Rows from block 4 of the text decoder, named by matrix and row number. Rows with one number belong to one attention dimension. Each number is 500 + 50 x the weight over its row's rms, rounded and kept within 0 to 999. All counts start at 0. Numbers have three digits each. After the name is the row's rms in percent of the matrix's.
# q: cross-attention query (decoder.blocks.4.cross_attn.q.weight, 320x320), inputs 276-319
# k: cross-attention key (decoder.blocks.4.cross_attn.k.weight, 320x320), inputs 276-319
q.99 100:493497559432450467510490551447476415555469481480483436576478439495502476437536512515642442558399572558444582495599493439533561429438
q.100 122:385467553377541450451458545404532404439486521538493556625546465490529466396495534536542516556435565535457475556534486427557507542355
q.101 106:424486519545513551522440542479455554505518511515518529429476508465500452408368478510418508501468353522539438521561465541601459551471
q.102 120:541443413518476527492466463576514514507514567517423429464544467544458524613526500439466512444550480521489481501450540497465510508557
q.103 099:545529429413424468483403534543557467510460465504441513529551516480488455528469485434538519456485460524487453538394492491468435518491
q.104 090:525534493482481494481521394515614476515527490526516449568526457553532441606513540500538533531548546526449555498515531486447497491576
q.105 081:462504533443465463468499655461463440502469477496482558551478519492498496400530561517563491620468531493544546566464533366484522431501
q.106 098:465491534408489471415533524476502414570439470526434506667517458506505446485533523579680497529498589453436538554532462482540530494432
q.107 115:556535500471493487507578443496582460511534549500408466540496460569498485614589543496614506547534555482481637449535569402444562535530
q.108 099:624512529606537567505587434517494482511553560520505450557508486564443572569507499529447520493595520482483558451474523504431536470539
q.109 091:565402429526463460443466481478564554480434532564452547461514526454527497617622522406511480520486567460496490519432510538410477480533
q.110 090:508538455372458410476430589450511411542492420527521592537454562491505485556545566455611517480324513535480495553434571480405468523465
q.111 086:484525502416520459487450606470550500468480435557469523497544540462532508514540510504575553497499527556477507561440504411559478565487
q.112 076:401468462486584521561542524397548460463541550656570486438594583497486556499463513529508534487505474497510523547473395435484495472514
q.113 096:469463542527481540477554526437453448474475403418556532414555446603554583449510531558463524494518461484512472500535406500512514447542
q.114 132:538496606538500574512562455473424430534476466469453515527446436479488500452581592473494423565447574428463628471519520495478606440521
q.115 095:475526488465543464548473516587495475545478491439433550548419428530451464538539511469521445567529600492473548487459468506381499520562
q.116 103:485520449509525403469438541511494526453506520493587520522495576530450503531382398508448565431514469505548365610452509500581477544427
q.117 104:581446468639471485475429534507463617514568444445452515489516550508547505502469434521478479492493411481467505467500578529508481483461
q.118 089:540557478475445465500515443533436508590491467512464453568481543406443509539535496496581453484562547534545495492479624490415519515501
q.119 111:452536536509496545553505555414424526502435407530526467449510472460517536381570536511469441568467572455487564494502439510513588433517
q.120 113:499522466417546437484481526538539502501537573546429517562502545524475435644454474456512485517523529513541493512436515476450459559512
q.121 093:388516554488545468521611537500572499539518467648505482533495504491441464519483553552452495497582501491448500561495458429557508482459
q.122 109:573545506582442475506406511477494580569542509387543423467514544501516534523491509462593438525442390470497489538442522557470510503499
q.123 076:458566385417435487554542616506416499475434491550491468440476611454514532405572543522483501509451470513518509514470495491516417588515
q.124 087:561377560562529432464445471484447522504497529531549393540487466482573504488500490609483510536476474470466514528526468505455526538528
q.125 101:433438481407456494527559467443508472466479512605524536513489443493442448506538522489476543468564588481502464538513492390508510559500
q.126 090:558477482509520434459344489525504526548571454487493398560543555457513506533476479474513537488489449570510430452423572487475514508437
q.127 125:510454481538449480545428511474510531483417486449567402426518476506597551369518450465462491481527461491525483516497443548573527469514
q.128 101:493530480495407592547526531508356505503443441509459513422438461519634580485595467456443377486509508530508407401479584569463597476572
q.129 102:458519469499513471439530637427484522541481527515511484549506529509441428594481450572553601461496488526569472513539475414498499567525
q.130 105:515402482532584496508467447454590596503500618495539423518570515462471423552359517521519471497456455470487578548523498517496462474528
q.131 095:392465468416515435442488514590537433460548497565507488501552526506407441598430429498571520517543560553571463601467436460491537579545
q.132 105:572476528563429535541493539465484452565455454431512460444534431551533591502449535570586536518513442477551577411481509521507551432481
q.133 097:453532506503454519565497534543448431536433434491557507504465461511544559447668399448503452615500533552457405442472498444534611482542
q.134 106:595483550572457610559537476498571504490454493365581431398511429480546560487510515504558524556479482462491539446510509517585522435454
q.135 086:507456444494447412552572549442517521499558530470600350555544438486434507529497416569631480434548465478524532440486501438552467500470
q.136 083:470623531502495420502485426454482481518532424605460610525468596507531392454570473457420446510403540521387498529489532449434538539538
q.137 108:549425564530440571501607471467481483534474454455577420486488340548542579452497518521561467523510483411470536411526466491568592456473
q.138 118:489594468489461490605534512563367501480423418508502530460449489525569556424592465451363505482495518533506453485473569570506512447555
q.139 116:559435581575505538443478452514591585527591525448459485533507492516476433497414591543491420481441495415460607512552442533506495487436
q.140 090:482456534533553378454481463440614520507548515503469512600572556454462425568529575491449541527504571481437566541526480554484500513447
q.141 107:533499559494569488428530530526589512500573570543516490548501507485432444545406503567554570424424547472490467491577486425406400518539
q.142 104:445551477506579439516466533593487513469592540516418549535456593472430452583511506503500486496423486539508522521429483550458415557526
q.143 104:432533459394560416498470558533401454480464519532450590502487486476447514483525426448431557454520536599483353484457455440464459570543
q.144 095:519447485451612479435465504497445468532502547516503525594504519494465514468460516521450524491558452561591438510568405490580416611570
q.145 104:563453429534473532482540475494503595463619578455481485464479407556487581602469384475458511473580472461553569432481485529507455497532
q.146 085:552488466483359531486440502507532447514439413461464461464498427531523539487559469472561487462505514487427529526422575492436466485504
q.147 096:520431437483433510553472448548544473479430491519478430421494436563434531552506503437487507560532437530461564528421590518487498452553
q.148 117:546555617571424543532526482452499480582468403429478534484450500540477538467539568483521448530423456472468549437429564527419628444409
q.149 098:483512530499534483500485531460469435539537472506493521531446568468555451374484497553504463480409579475457500549522483498506493521445
q.150 083:484461477467515472466482531504455568539559509552550413585500521435565469460463509527453569501451529475561532497507475466582571495450
q.151 089:509354523488576572435511495508447490499632574537517482615578521481527439505476504542442629548474519439535454504556485533571523586449
q.152 107:428518550449535502473473510474430460529451450472507533544498553466525477383569549576567450551356516519422515534475453437467534496467
q.153 098:546535518545404547578530460600475550484499406455454469396468450513486531580548494498500502574480479493447568486529550616434509460523
q.154 110:461549564432527498529474514528430445486390467507495482513430511538500540399558502513584404562438540482423503569461500505478537469454
q.155 122:506578535529444577468503472516476493478443459478465467414453495552460509496623546495540419550450468460395521499429616517438573461483
q.156 091:548374505572515595487532403476567503561616562447511514539527467487436570586466433489485500488509511528561567424537507560470528542485
q.157 103:565368483512527556466488486520572554476647563478545542443519462525564513460456489537438487451500468486557548457555523522478470574486
q.158 096:458496490435469408472468551490527433427401472524508508441552528477475437505516547441575480537519514508530451576438503494517428501439
q.159 096:397579452392462424570444515513511445483389436551442533469552501538455457503527575408544470495497538524428459556470529542511530430504
q.160 106:571543478544514519459414436496480567551609495579495567567383635485505463577489476458469427514403493578457429466478657555443468519528
q.161 100:605515499556593557498510446513499457569586474553424552546452533438500502501527504567497401516427560483464568448486577510475577493520
q.162 089:503496514475516456461608533464542491542405501501507513502494468487472527474547497509564466502500535489580519526544409498540542587435
q.163 092:500516473541467549467524502527421554592495546558542508486488516496447514570427472501548467453539429596646436504412546514531507512438
q.164 106:439513540484489495577561468450481438507432449541406492509518441480388532537528503491577483516497506480422558533472513389486532501478
q.165 093:456490460523423469447452526460557540496473460402554440446554433513514503442544534530567476575464552408439541520596468461482434472451
q.166 102:415498551440398542545576467512541419436398476535509484498602446462490456422540531520610522553492544459441513574504403448579545457490
q.167 101:544507461518427538486412527556557554457540529436497497406489486548512505530411464471434492443560441547549412488449605497505461578486
q.168 106:485498471522379468504487557490462575529491482417569479452549433533527568482512465411484554490558457485585477489469472499530470516491
q.169 115:602542494554493503517421494574426557495618511517441488489401548519543523555490505466424445537433429537505496447456643555416524535522
q.170 098:493514544537556571533561442483452488564513536594456576551496522423480475515521510515491433550507573432486523477519560541477533451531
q.171 086:556465479448477432399436496473524499436483501470471555496462524444464393547470507585564505515418462529477505557488527504461468572537
q.172 105:495513523481617448452435516497500495509580523561473508515434562461549470466458496445445438493461494500523506437553514557450482528508
q.173 088:537490536449437552534586546530474529555457486491567434484623514499516626473485458531593545457605495489474485566456437453639521445410
q.174 100:531516481534436565487440512480522525463493549537532457482491516567467543555450463475425483441533476492494494379533521554466431485557
q.175 096:481486558491509499522548529441573472437462481476460524538468513474514486474542547555515483541437525406394575500544402529487511532538
q.176 090:460610516379524349474407521489511403528515497553476500566518571522559439505514532454566460551457575581515532517402526437490537508476
q.177 118:447443485473463539475538489450516495431480543512580477461534443414496546387466507523450563443507490464498383534574377514542426505550
q.178 087:569490660542482517517510353458518559482556554483510469527546424490447511583412444519498503438482439475465563470522501536535505505397
q.179 087:572456565633484550408470446483516493467547477593481579605489493507596503585535575476530475581512501490457550503572503549431614423418
q.180 095:520447496627533558466478423524487601479563502542500523552451473448468561524391512520389421471498493429491490456525496480492495447474
q.181 089:516475495579614459447573444457535507560637551506504575599490478519370446552546420596496427449472535498558466512528461484489516615486
q.182 103:527554597599515560460501539464526544539562427531443505527458452535499483551557534442534449602471582470557613508489607595430548469485
q.183 109:529583488538570458428508483462506508512543548569470536554419575440475396559487521490594454490452528510534591473440585483457545481451
q.184 091:498576383476508415629438550513432526556449558477532550533475573503486450600478473523529516418466474571560499501388588502488482558532
q.185 114:543526567584463513447525464510518609565558411473458526509422439478491526503468512461517385586509484491435616502460547544476568497493
q.186 124:561520546481549463501477483528448485530514487539446585550434562468487471603445481493585378562475510513523529475458578507471472517497
q.187 107:509414483528490561482529425515614470480487499415487455394542418544472545518496485530466542461540444418464518482493470490546473499481
q.188 084:471383512493508475488569481507560431384474533444477474496526510547498503437473423545522567482493435498386506479518422481632487488462
q.189 120:566533557535510432458444495508504521541507458494424556577455476536477448628539470495539443517462463555466584487467586537492520521459
q.190 084:534449527570501492554585450539520448492529493432517521451485429538460562522487524441447511508591471426454487428534431661471426461606
q.191 101:473456557403542447531426611496489418473479503446494464553507523541440484547530440556557496514512416534521456495476522449517400532448
q.192 085:467593447527465485482523551494419443526456532600450530553458545547490517412512548473482504468515543523511399481475494522462535495468
q.193 106:529470480466541551473502553570571521522579439507443556555489482414499501602437544396454498489484449452539484541495617509485480448511
q.194 101:517472589577453559537483469488498572526506432403459409465409376563536576549551470544460443502473344460512517485518509548552537500530
q.195 114:558476514565448512511528425526484501471505452433470522479538419451559537517582561435494444548482495444444542526479513505501601482415
q.196 099:573516540517398522528464462507447516488527442398500476522476480535532543590531489504464496521514386472394535483489528476604509499534
q.197 103:410485409441540504504505531476498425541450575599535558535552524445504555439438465501520570506534525521563413555595394509476461529561
q.198 094:503442463445462466410491530527588549462487489518440546480570462396526468644546513413470504590517471554480505555452503489482522462494
q.199 092:602508571551492533530514464535485496475510434403508498468436471634534526601524466579449435554507418537427531405492556501521556561524
q.200 099:449405527504457556492504482493464506472463381477443515361573423481525556502542417503438557537574447519476493543539458470634461514502
q.201 097:523522540510509491548543485450524484470443497428470438475503501614466552531498480517475511499522485485450571460517412468538493555493
q.202 095:566516463499462508467484456516569482570587525477391497509447509492456472540595586411552447585522536513397557505416652521463486443494
q.203 107:421475516438542419488466594434436494481452517559594548521580583431512511394425439538505521420531556504582426480586431477540465531533
q.204 106:487485452461563479433427556561571551498524499542485510518463508401607483557460472406507458487495536482517492500505585571435510416433
q.205 123:561521517562436546531430498529567545488502417444452472457447471546552555575596464426394450582504428511483555454471601533528536477437
q.206 106:567473533525456531477465462496544534470548494456438462500453453477530480592613496441488445537468482444530568529469523556448517421476
q.207 111:527514601609510545573553379493448514524500491355516471443534337561478570501474487538469438510530477476476574392506458435561516517539
q.208 118:466521534547430539493519461437465466509358437451552486440525444547529603408569561457521440490494463384453514492508517515615522474444
q.209 103:592511421528574474505513480525510471454597559518504528560479538535436451598427401568501520537463491539578457445507479506467444556468
q.210 080:473440502508351541506485582516556466526475553484553525477541470507482492428572548398509402489438503436413528530516525476531497478463
q.211 100:483527418492548508497459568538507555535494558455403569511496497490437425588503502490536471563457438545469459498508444472516432592562
q.212 106:443473502485569504473508549454462554485493489558521561524496550499490506554449492509502542499468481445533442490610409493519524576551
q.213 106:517480570526504567487586468388466478476459442494499492425516508500554583454559532509471446484559482463445533424524558506480590414449
q.214 083:505445574548685526504575454412572548411550440569509543503495539522501509513448555553473491449493522523550581441577456499487514472564
q.215 085:483485497496497488484480407613511445574444602470470508455547471465486509388525480478602501466537483545481540527486567563483468455497
q.216 098:524510453409503479450496537572571460477500537507464575500604541450477491529490413519526575484545459536612492590387438409461425601531
q.217 094:538542469556474515526416525413440474476500445596551552497479563515596513534519483525461494512483485512575470487491552527583527483464
q.218 099:444454436418413468448497529603583451489444588478477445537549467491438461507508495450584571551524504481533547554418550456507452523562
q.219 108:547528532576499421497541436451495474407537498486548382504427521539512553407448550512476428477513570478487605518564530538508571368507
q.220 115:507531553575384551523502454442498516491540424448474486447484477496483551437546538442515371501455525522377528498583582541543546445465
q.221 116:471513539458526467433525543464421532479451490540528524562508519506493461516457480610494476475535493515510482493518463466427478579506
q.222 099:516495570568421507497475535472433531525389466506542512383489483510533525417522544500504468470426473397479527520552478522516455529450
q.223 105:537512476537590493463495427558513557483642555450524443518450538486450412561424491491488511543477501550486512499484527528498528500507
q.224 105:451522434402491476440452504591482409492488543546468537530502550499512449574583537420544550543469548510473478533448515476481499558561
q.225 087:513532448568536525541421477559419558495543460424489490481458475564488533469489540509450508480490487426486425332489530526504489527569
q.226 093:590454524553476526490461449549472507527531512403502471491598461543535485559501464453550486518462417480381573437453580480486581515469
q.227 099:484469526471549488478492546413519465491410454609603502508563573425541443361498459481480580468477608491583448569500419463477559508483
q.228 083:515491547473554521546440540475501507533558450469517486482468489534548442458397416498470525473521444517459461405519471525486493450512
q.229 112:510493495406489453463481504556513406487504627462444500502481490546400453691499495504588505501479504513485523540452503490551459556542
q.230 098:387456375573583551516438433539472569509535478491441554518480576537454520445528476421447510482409477522495442427510485547401476456396
q.231 103:558469621570463517498570480436494541451529485405483464526509433534431504526453581595489541582493470567465557402529520487552539511521
q.232 096:569528485506465514481475485598479514522525496435526527496510466568511447646546514451560439469400371449397603476405627564523521460494
k.99 096:461540542450504443511526480577480482500440466487432551526459395455555472458509579494439443533500530424520391579472533538546553509521
k.100 112:514443586460510465458503510435529456397450485482513488559526486478497524508539550566458434455585519622514460479454479539523544510417
k.101 107:591449554547424538488415461475491451531563513493550504544517532533380496489427430517562496457584551538533532464488468551436511437467
k.102 117:440558479521492503478548506553521480492551553534462517401492509553547454490514500518524493563422468442555414428564510492486459514502
k.103 097:427532499471599383529555493449518434468446518468501495376400493525515483505502586441447458611502506540543442446473467498535549588525
k.104 095:427558472523506491506574488517477513471463535518433584410469440522606510471472534498496565552370502440509424524523509495499453598492
k.105 086:529498523466523401482448523425441528440480404520578499501476421409528559565503580584366496502595520600527420548489484466546537559439
k.106 102:413517543422522409458498489443492516400431408502502533517437434467552519474495607474473415508512481493548441550390467552562533585472
k.107 109:433561496447578437498503528539478502529451458491407514466412443446604465485514545541505474512441466418521423546522542527542470585502
k.108 103:528533469507458536594508547534465534564570492512382506436515538506520438452542468496591525496405472291488513555510564469474481448499
k.109 091:408514447505502462495616488498571539451471551477557491440432547555534515495522524508410487607389501460512516512486441445500522547509
k.110 089:485582477493559431495486506516547564397481591470497458479439466532515521505540597486420486561438510474485454445463480527520520574503
k.111 088:509444470535539452462508531463501539422444561503572523498413459483419467493490529528425476503555460528553450490436388512569539527467
k.112 077:545464573528508448475467470424456471446494492552556562511467509517477489470484507515429482481518457569473530512600427548472443478506
k.113 094:550561554561532403461486479490479522404498453467521480575439520492573485487475585504438474443486521514566538540465408507513461490431
k.114 117:455575541584468525492488508514545516564547441389474409430539483577449487491447459543481529535502520559507424484507554497494472562544
k.115 097:503472479467454529503614482546514462569499472437515438468612527529418575488564390468544485514516519478471455552498558467556481486588
k.116 106:564398486431562473536527516442406480454457499597534645571419547439491449518578547527530494497513524490521585525433446580504579461453
k.117 100:531546428501467482573520484535437504583528567419442509512456476494418537506469501525562523515510489498443540538478459458455551508473
k.118 093:485534503506398580555535526562526519574486438447514522468552426508416508517561458452513545521507585460466408494559585496555417493549
k.119 112:522578621512523505443567478549543560451518507502489396482479542503553433543399513538431515459456535547499477436523485460454413513462
k.120 116:526413470426432530532503470587523403582439503500425608508494514468425593495593453464625474526571513449451520567520545535539524480584
k.121 102:479477561461551492467494469514517454492456513554497534547473556434497535522498585439509454507532572491493518479559536507482458454524
k.122 102:461565455512458521581477492459440499537570603480405480471486444567451516597441456537517539558448481480515506527498490424470596522532
k.123 078:499481533481414500469478565512521431551451569519519454455486536469471511523500466482427486467526504511528507511595543537492434518565
k.124 092:502636540624480470511433451530504489484545490423441457425451481488548423503447519498489532548449526544481472507518418458462438543540
k.125 098:562444546529545531431504555516504522482416409545528465565471519455506498471559551441451551431545560519499524513488520613537458502490
k.126 096:511479419426493559625474485483415460583435566531471561490472546487398532529530520541544462550567565516433525547529523543480516470481
k.127 111:530510491506548390479460570444468565450523528533527523501484567513552463500387514541388544485452435484541482483464381467461509488398
k.128 093:515448457388460412458525469527583567472468498477500457528540548535498510460440560534431529446433398568496480468477409494446438511419
k.129 098:551418508572518503567483495502474481575493472452509544479560509449495519535538444473534436521559552429496541509478610549519541460540
k.130 107:479529514501507528585539524497413459506504533556518504438528476464521498496572469445577451561441542391606475487458551416598508487543
k.131 102:552492521474503570494518477473478447580532454516440538488442566448472534501548469550533500481564559577427557500529462629533582526515
k.132 103:477432409490552501546402586460515505524515531535518493586508478483434506530505556550535400444417473390529493497540531378492453435456
k.133 101:578367555496503530444428434537516551478431519487445532574568538490545519470443553552414426490535579647468530515514525491455503535404
k.134 106:487508454507505445578429547468535563456529509579512533505529448465528492485447531542493445472450455380542512516463514361520462519445
k.135 090:488441430498516515598442587467519466617567536489541505580517413451454522551575444580525450555551492352547515482406601454496500434517
k.136 087:478583509503462495355570443567477448530484428444489515502514496552480571494481481480504564573545566629496504551511477586533533557488
k.137 105:455476472479576451596461505474510571417517539572541524521576473503511442500499515539534454448407495393556494454462496434514458451352
k.138 113:515514485497456491450576430448597615407464464497535413492529641557528463530487587529425515496575552565465492439524439522476488503491
k.139 109:420656438573497457569501496532464483464530555489449562400491492523499457533478484421476502532471428408628456496472532415507439501489
k.140 082:476556527603455558501493468610449441502526593448368511424500479533396485528468501478532519537513467454661452518506521572523477456535
k.141 109:575473472547506545528498525477464437568509497496476544482496487459466498491595419487602489615569560473420499486519574594529579480519
k.142 104:557528492552355548538523523438525418574535505368497528471514605523434524500572469420493530559610599581503482493543531579495585517607
k.143 104:533475478494499520495514539456486435591460488506518503481493518526515580524579506461520491526577623577413507504442512642516553469564
k.144 102:484495488462475442512460507444463569401469473528534527515462463446460430534551558489514506511509442461482502506502532477537530420426
k.145 095:501568423456468445542497457535539481458530619513435475475542538513437466513499325453522544501445398432563510437515427461550527550547
k.146 090:445400481520461490423472457408482477507458484487466495479504490550486589469422443482507478541555474554500597446582501578455571545591
k.147 101:585498491500427548479458469522557423596574513496423524467603489541456492492434421553552479504447469457517481415464493535461520496589
k.148 117:477546535566481543451570563556526429565483469409460425443486551537502473508432531484532541560455545512554472512501524577489372560548
k.149 099:517472501532543476442580558497519508465453432512565469525483513427479477524533641467441526486584574557478527620454569554505462489445
k.150 092:466469454501551392501516449461443560395476419482523498539462544465492502589521580472483442519484473491505474440497524422492518466430
k.151 102:464463482437534433543560452464436482389464499539514570559457527424454433545565543462438483470517474503482559478539469427534506456427
k.152 107:477462594478509515398563511472484513531463411462528464575467484518520530524509646550391507452574569511442494612487502544493439519495
k.153 107:493522518503520556485472518580557483548571532493478452448557488612489546447447427541564499528406479522527405483472507509488490591542
k.154 099:490542599540493556412502473501449502547517433448512463480536505560598512479441556540581471489531552547495480577518505631475427480524
k.155 115:485497544536473559431428495567609414623502471490457440484583496557500544434438463554543564472474524519541485472486516536472458548566
k.156 092:493515473482378502469537491530537486431471507479445450533429498545510501580467561398461521604527492484514486426513584451461470554532
k.157 102:484536485483492451540502503515478519443483575531514475555471559454440445566565597455453510558483505491476525494505516480539480568496
k.158 093:525442456487528491490460425465524522525514488481468536443590511455514567461470494571500482449560494500472510441475455583459556422528
k.159 098:544420506494537531485428519437503480572502421490456510442522439526552524422476490554464528487514463546464521385502501515430531490572
k.160 095:471593419509502556540584547474478593512579494487436467465457446505466503543559421537562519488510371573511522570475491492565592463520
k.161 100:443423458520460523532531466541479448516539495475439509411426473499455537450528387503563515463574484590546467554486536548479586539547
k.162 088:542424587560490512532444572523552452442406477554516475600419459445529459477503523407498471429445561520515518466519528424505445506511
k.163 098:522478537508529465568458672526524503438466499562596460581456514418517562517512560494477555541501478489472533569536504458517422435490
k.164 104:591495530662531528521445572569507412494476497502460527500390562495537507496452459456519521503547497508540489462479512485509491506481
k.165 091:446469466416511604475498430456532427557582535433501424501641550565528445483455610482446470499472447476426523482603501452496508537510
k.166 106:623465562588528439447468506470536421437368486531503525573542527432547535415452534412477515427549608497499490434512507500488406524510
k.167 101:476528477447500518510541483481418544452516525511591523497539456480370460585551525488418490550481456498456540593566494490555457476485
k.168 106:445511509481527541531526463454545514422501556508472511560559503436444432567470595498404525486438492437472510458533531453543436520495
k.169 118:407569457505450543538583490511488594494594558472485485426431439573416465596547441484496505554497392465558548551498483491498582518472
k.170 107:531532465536508516515444540545469460576528463495443528477443488527478531471456397510584504451547553542499438580455491540486521521493
k.171 084:499428524537467450474517613477449544488429460508454512543393437549529487470518529518537552512581484572537498434524451457506529467551
k.172 104:411479413489451474475544415481499529578656469463421443398551435586430515505530426528518520493527422503468470588533532530485575541518
k.173 095:568492511505526437486489496519508445456481542530539483601569528501552528513464471453440511512452563498492484419467556391513463459522
k.174 099:432530437410496540451560393490541537555609543438538492452607493491496484574457530552496496570523456457446532534534499594497578597571
k.175 099:494416442450436485420488328498516461537541618469426439480572519515485491418445589487452526538545550489483519460527520564428527493457
k.176 099:472575509509499450545457469497519411482492531448442509462580499480499504535439452487478366549549507515506430447469568478481467501495
k.177 116:524532497541522527412470502491558583551474560517592519491439529440528485430497509406502560522513556468563487469505451534483530500517
k.178 086:494589466490474502501596462460537444457466530527527429478430485519504492506526530573506498562536552559518540569485515561598533454543
k.179 090:554488532496435425448534450476488439491540530523497426496496478600465505560535517570559456495573533619452512541458548518423464445481
k.180 102:423502529486458511476511538457489557480453526475510433463487511569420541561577491487540500533488519586458474598415434537509464471502
k.181 095:454554522466447424564596526475432465439511469506456477469476508629483502532531497559572467519533484542442507620397475465417435493543
k.182 105:505458507411464426527461519504494426484524558516547432481548509559439535596528420512497571480585558588432449557474540518354508547491
k.183 105:463483498459439436567508566550441446427537487533462443502548473599471514562525477565502444513479505598379465537516533462471470458524
k.184 094:464475468486565556525420487537486487476518482475531580463551474502416481490438513479414444477448437417498419485531474488589511493453
k.185 109:496443585431512495542516468479585410482530529483507413495527488550461554587537452471491513501525511567465484568526533554421466496489
k.186 116:451536542389501482606541480534482463396502498509447483478556501524484487584514470560502429523535450532419496555440480490452435504490
k.187 104:486484470514439520406580440437472527589497529523525508453422527504543497439561482476511516495506509510529588509587463492559558483462
k.188 087:534479473592548571509553425488452542555475481529517536462465459466503467406518504502488375546374502419562517455511505412561521564510
k.189 118:426512493440466497574537449492535456486561501492407467460551436540480509586507439630479457555509526548460427540531580489482465544494
k.190 084:464416541530430593418538501458548560524497510571537486554454559458504494474520546518496622502496485531451477510573484533530514543489
k.191 096:474550453445589511499481545486446524451587476488454558511502470435517427465429479532479422491449448434524490473496525411600498539503
k.192 088:453519572554521593448383501539511473386425512536439621613508477388553470513560495508513430521443477510515519578512485533557480465483
k.193 098:354500439504428599525484484516542542455600537389462507459484528516378469573530347471491485446627414533585438444482535525496518410503
k.194 103:553449446490413442562535545477538459581496498407535423507574463574467553575439519504467554400459494430475521468534526401421520482538
k.195 113:458469511559421508530481621431474385581577488408517454577524439549521527547538539472592460503465493480509536552506515402435504542564
k.196 104:507483472492442485536558482478469540482585508386555440440522487622412515495416506474483550427557468459471481461510577440424506445522
k.197 106:447520513469576535486532430562540581446446511574483555476464631394573437461535502426486454601486514508472518536470541574563536520511
k.198 094:472412525524421605456489586503504421493597478501423484518467471634422505489523377449559494380522397518561504508510428488552547534515
k.199 096:527405520465460354551538527456467455527518459390480471527563376590478583525438435520396597419533520493417499447556537442399512450540
k.200 098:548416474538391530512578521470525443588548449461549436565495516541465593531477459412489580475485504516542568499516471459408487532539
k.201 094:476413583485482404424440541483548378472557389472536505579471484593512567506424528550500494454427477486510462525545411461388571591541
k.202 099:442444480529438509502452518512453476494532468464545539589535409609461476489525488536541490460458438476464455488479477450521539435484
k.203 107:493536517434604507518514372554507585480481541537536513444454587375564448458480536445466495577509567431539535491520558584531501491499
k.204 100:425584416499455560513561446516500578500561473526510458373538539486396458556437355464536532531549504471527486464446550599558564401529
k.205 120:471441414513416532538502544500433526529576485418513469580527441619435543587454481475505561414482490529520524468513541393455529508541
k.206 107:464515444532383500511527609465514508527546520388441471457513431637458501543457412503541516466519488440504512522474538407540546527571
k.207 106:591468456473501392497534568515478463596478464451445435489541518585550591499513539501488496465518502526394507464530472393418496521505
k.208 113:549505534527532568460525533551553484529449463506506569545504516461560587546560592442434450529503560475460543577459568484501437583521
k.209 100:469456483493383401481477407489446460505497587457521447510503429593422507535480443535536494501527491546542476450585486530410577494549
k.210 087:558571444493553544582537517588518510423500437451452562534506533459543495548555601518519493548476515413442501580392555477604457412470
k.211 101:554467501486434427477432472489524489452506619471473444485510541662422472497436479504500558469567470549594529386648484474410550486479
k.212 108:558405543474466465420466444412514448561530501508565442481521456551521512519542563497522429478542519556517505418562478469435489555590
k.213 117:489483519532510568466514492497503457522441450585520581522487489381531582487596562381432418571437552484484468653512491510547508572494
k.214 088:485412524446465448419489435476508431559473574482488496474475468496499607560515522500538424450574588574507533422583487538501502497627
k.215 089:508504443545522548569548548512457557513579450480487553482470551434462509496481465504481539533526455430492554524437526475633511449410
k.216 107:557447446518455386493476472508508526525564528457493481435548501594422537495357434532453603434581509490489482367512487409420526471464
k.217 093:414543531364553560521448577432478509451499378553545490466525426480581460499511535520508387481385525485512431550496495505533488498437
k.218 104:544545436589487422534501471528487543451500530421454469407520513491459475507415432528482584486545487429477495412491493451483535471423
k.219 099:478476499460481586533582490494457492482483464513515562524488420413549518505593503419471445529425458445527592642505445556615510532543
k.220 112:462518500432568648485525557488420430483465447529476617545440511435526508531564551451512449596421488495512563626437508537597490514482
k.221 117:518425530517449456451503433472521448486506576492526413473557462561491513542491566478495478426593522586468464461584493486394486488519
k.222 103:523494561421516522484530521522497492558488424545479480490537484429631527502522596453518399456428583462429509513497528544572404589513
k.223 103:522507516525455595559518556450447550478551503487519547521485505496465451502491440528504601568565430474562520467628443538548525427532
k.224 108:481452518528538533440476449479563488550466509481509483547585488517582499544532489560536508547473411439540424501586527548443497470539
k.225 088:491528471508520572542426430539462549567558524556442549462499504477458504479449524533472451532462545428527526529514525407438456491524
k.226 098:489588413535487501513413496544343405522552600503454530440452508493481491493570487557530525512530476467499498509480485551483499513484
k.227 097:537507631464622459479449512475570484490451427513547514554505599446544440476476589365418562479488542525513491438516417532537478546497
k.228 081:517487476448482475503488517524432504560487477547523529538381522464407587569447512548468439547541529579504581413481476474487546463458
k.229 106:492489540533457479423540416480569479538513540458438473557581458510525523470526417569573501508513446490515495506490476529479523501644
k.230 096:457601495512536524632506449563528541506483501500489531430433539414527477414398544462474538513482599430593456517439539502521507564499
k.231 103:528453442464490471509598496546455512473536469463515491456452468555385520503516428506428455406564528484427589554363456514570552458428
k.232 098:426523516507478530509462520522493468485585632555437528484499455517499442447475460531490471546465478416571521498485519436454496568522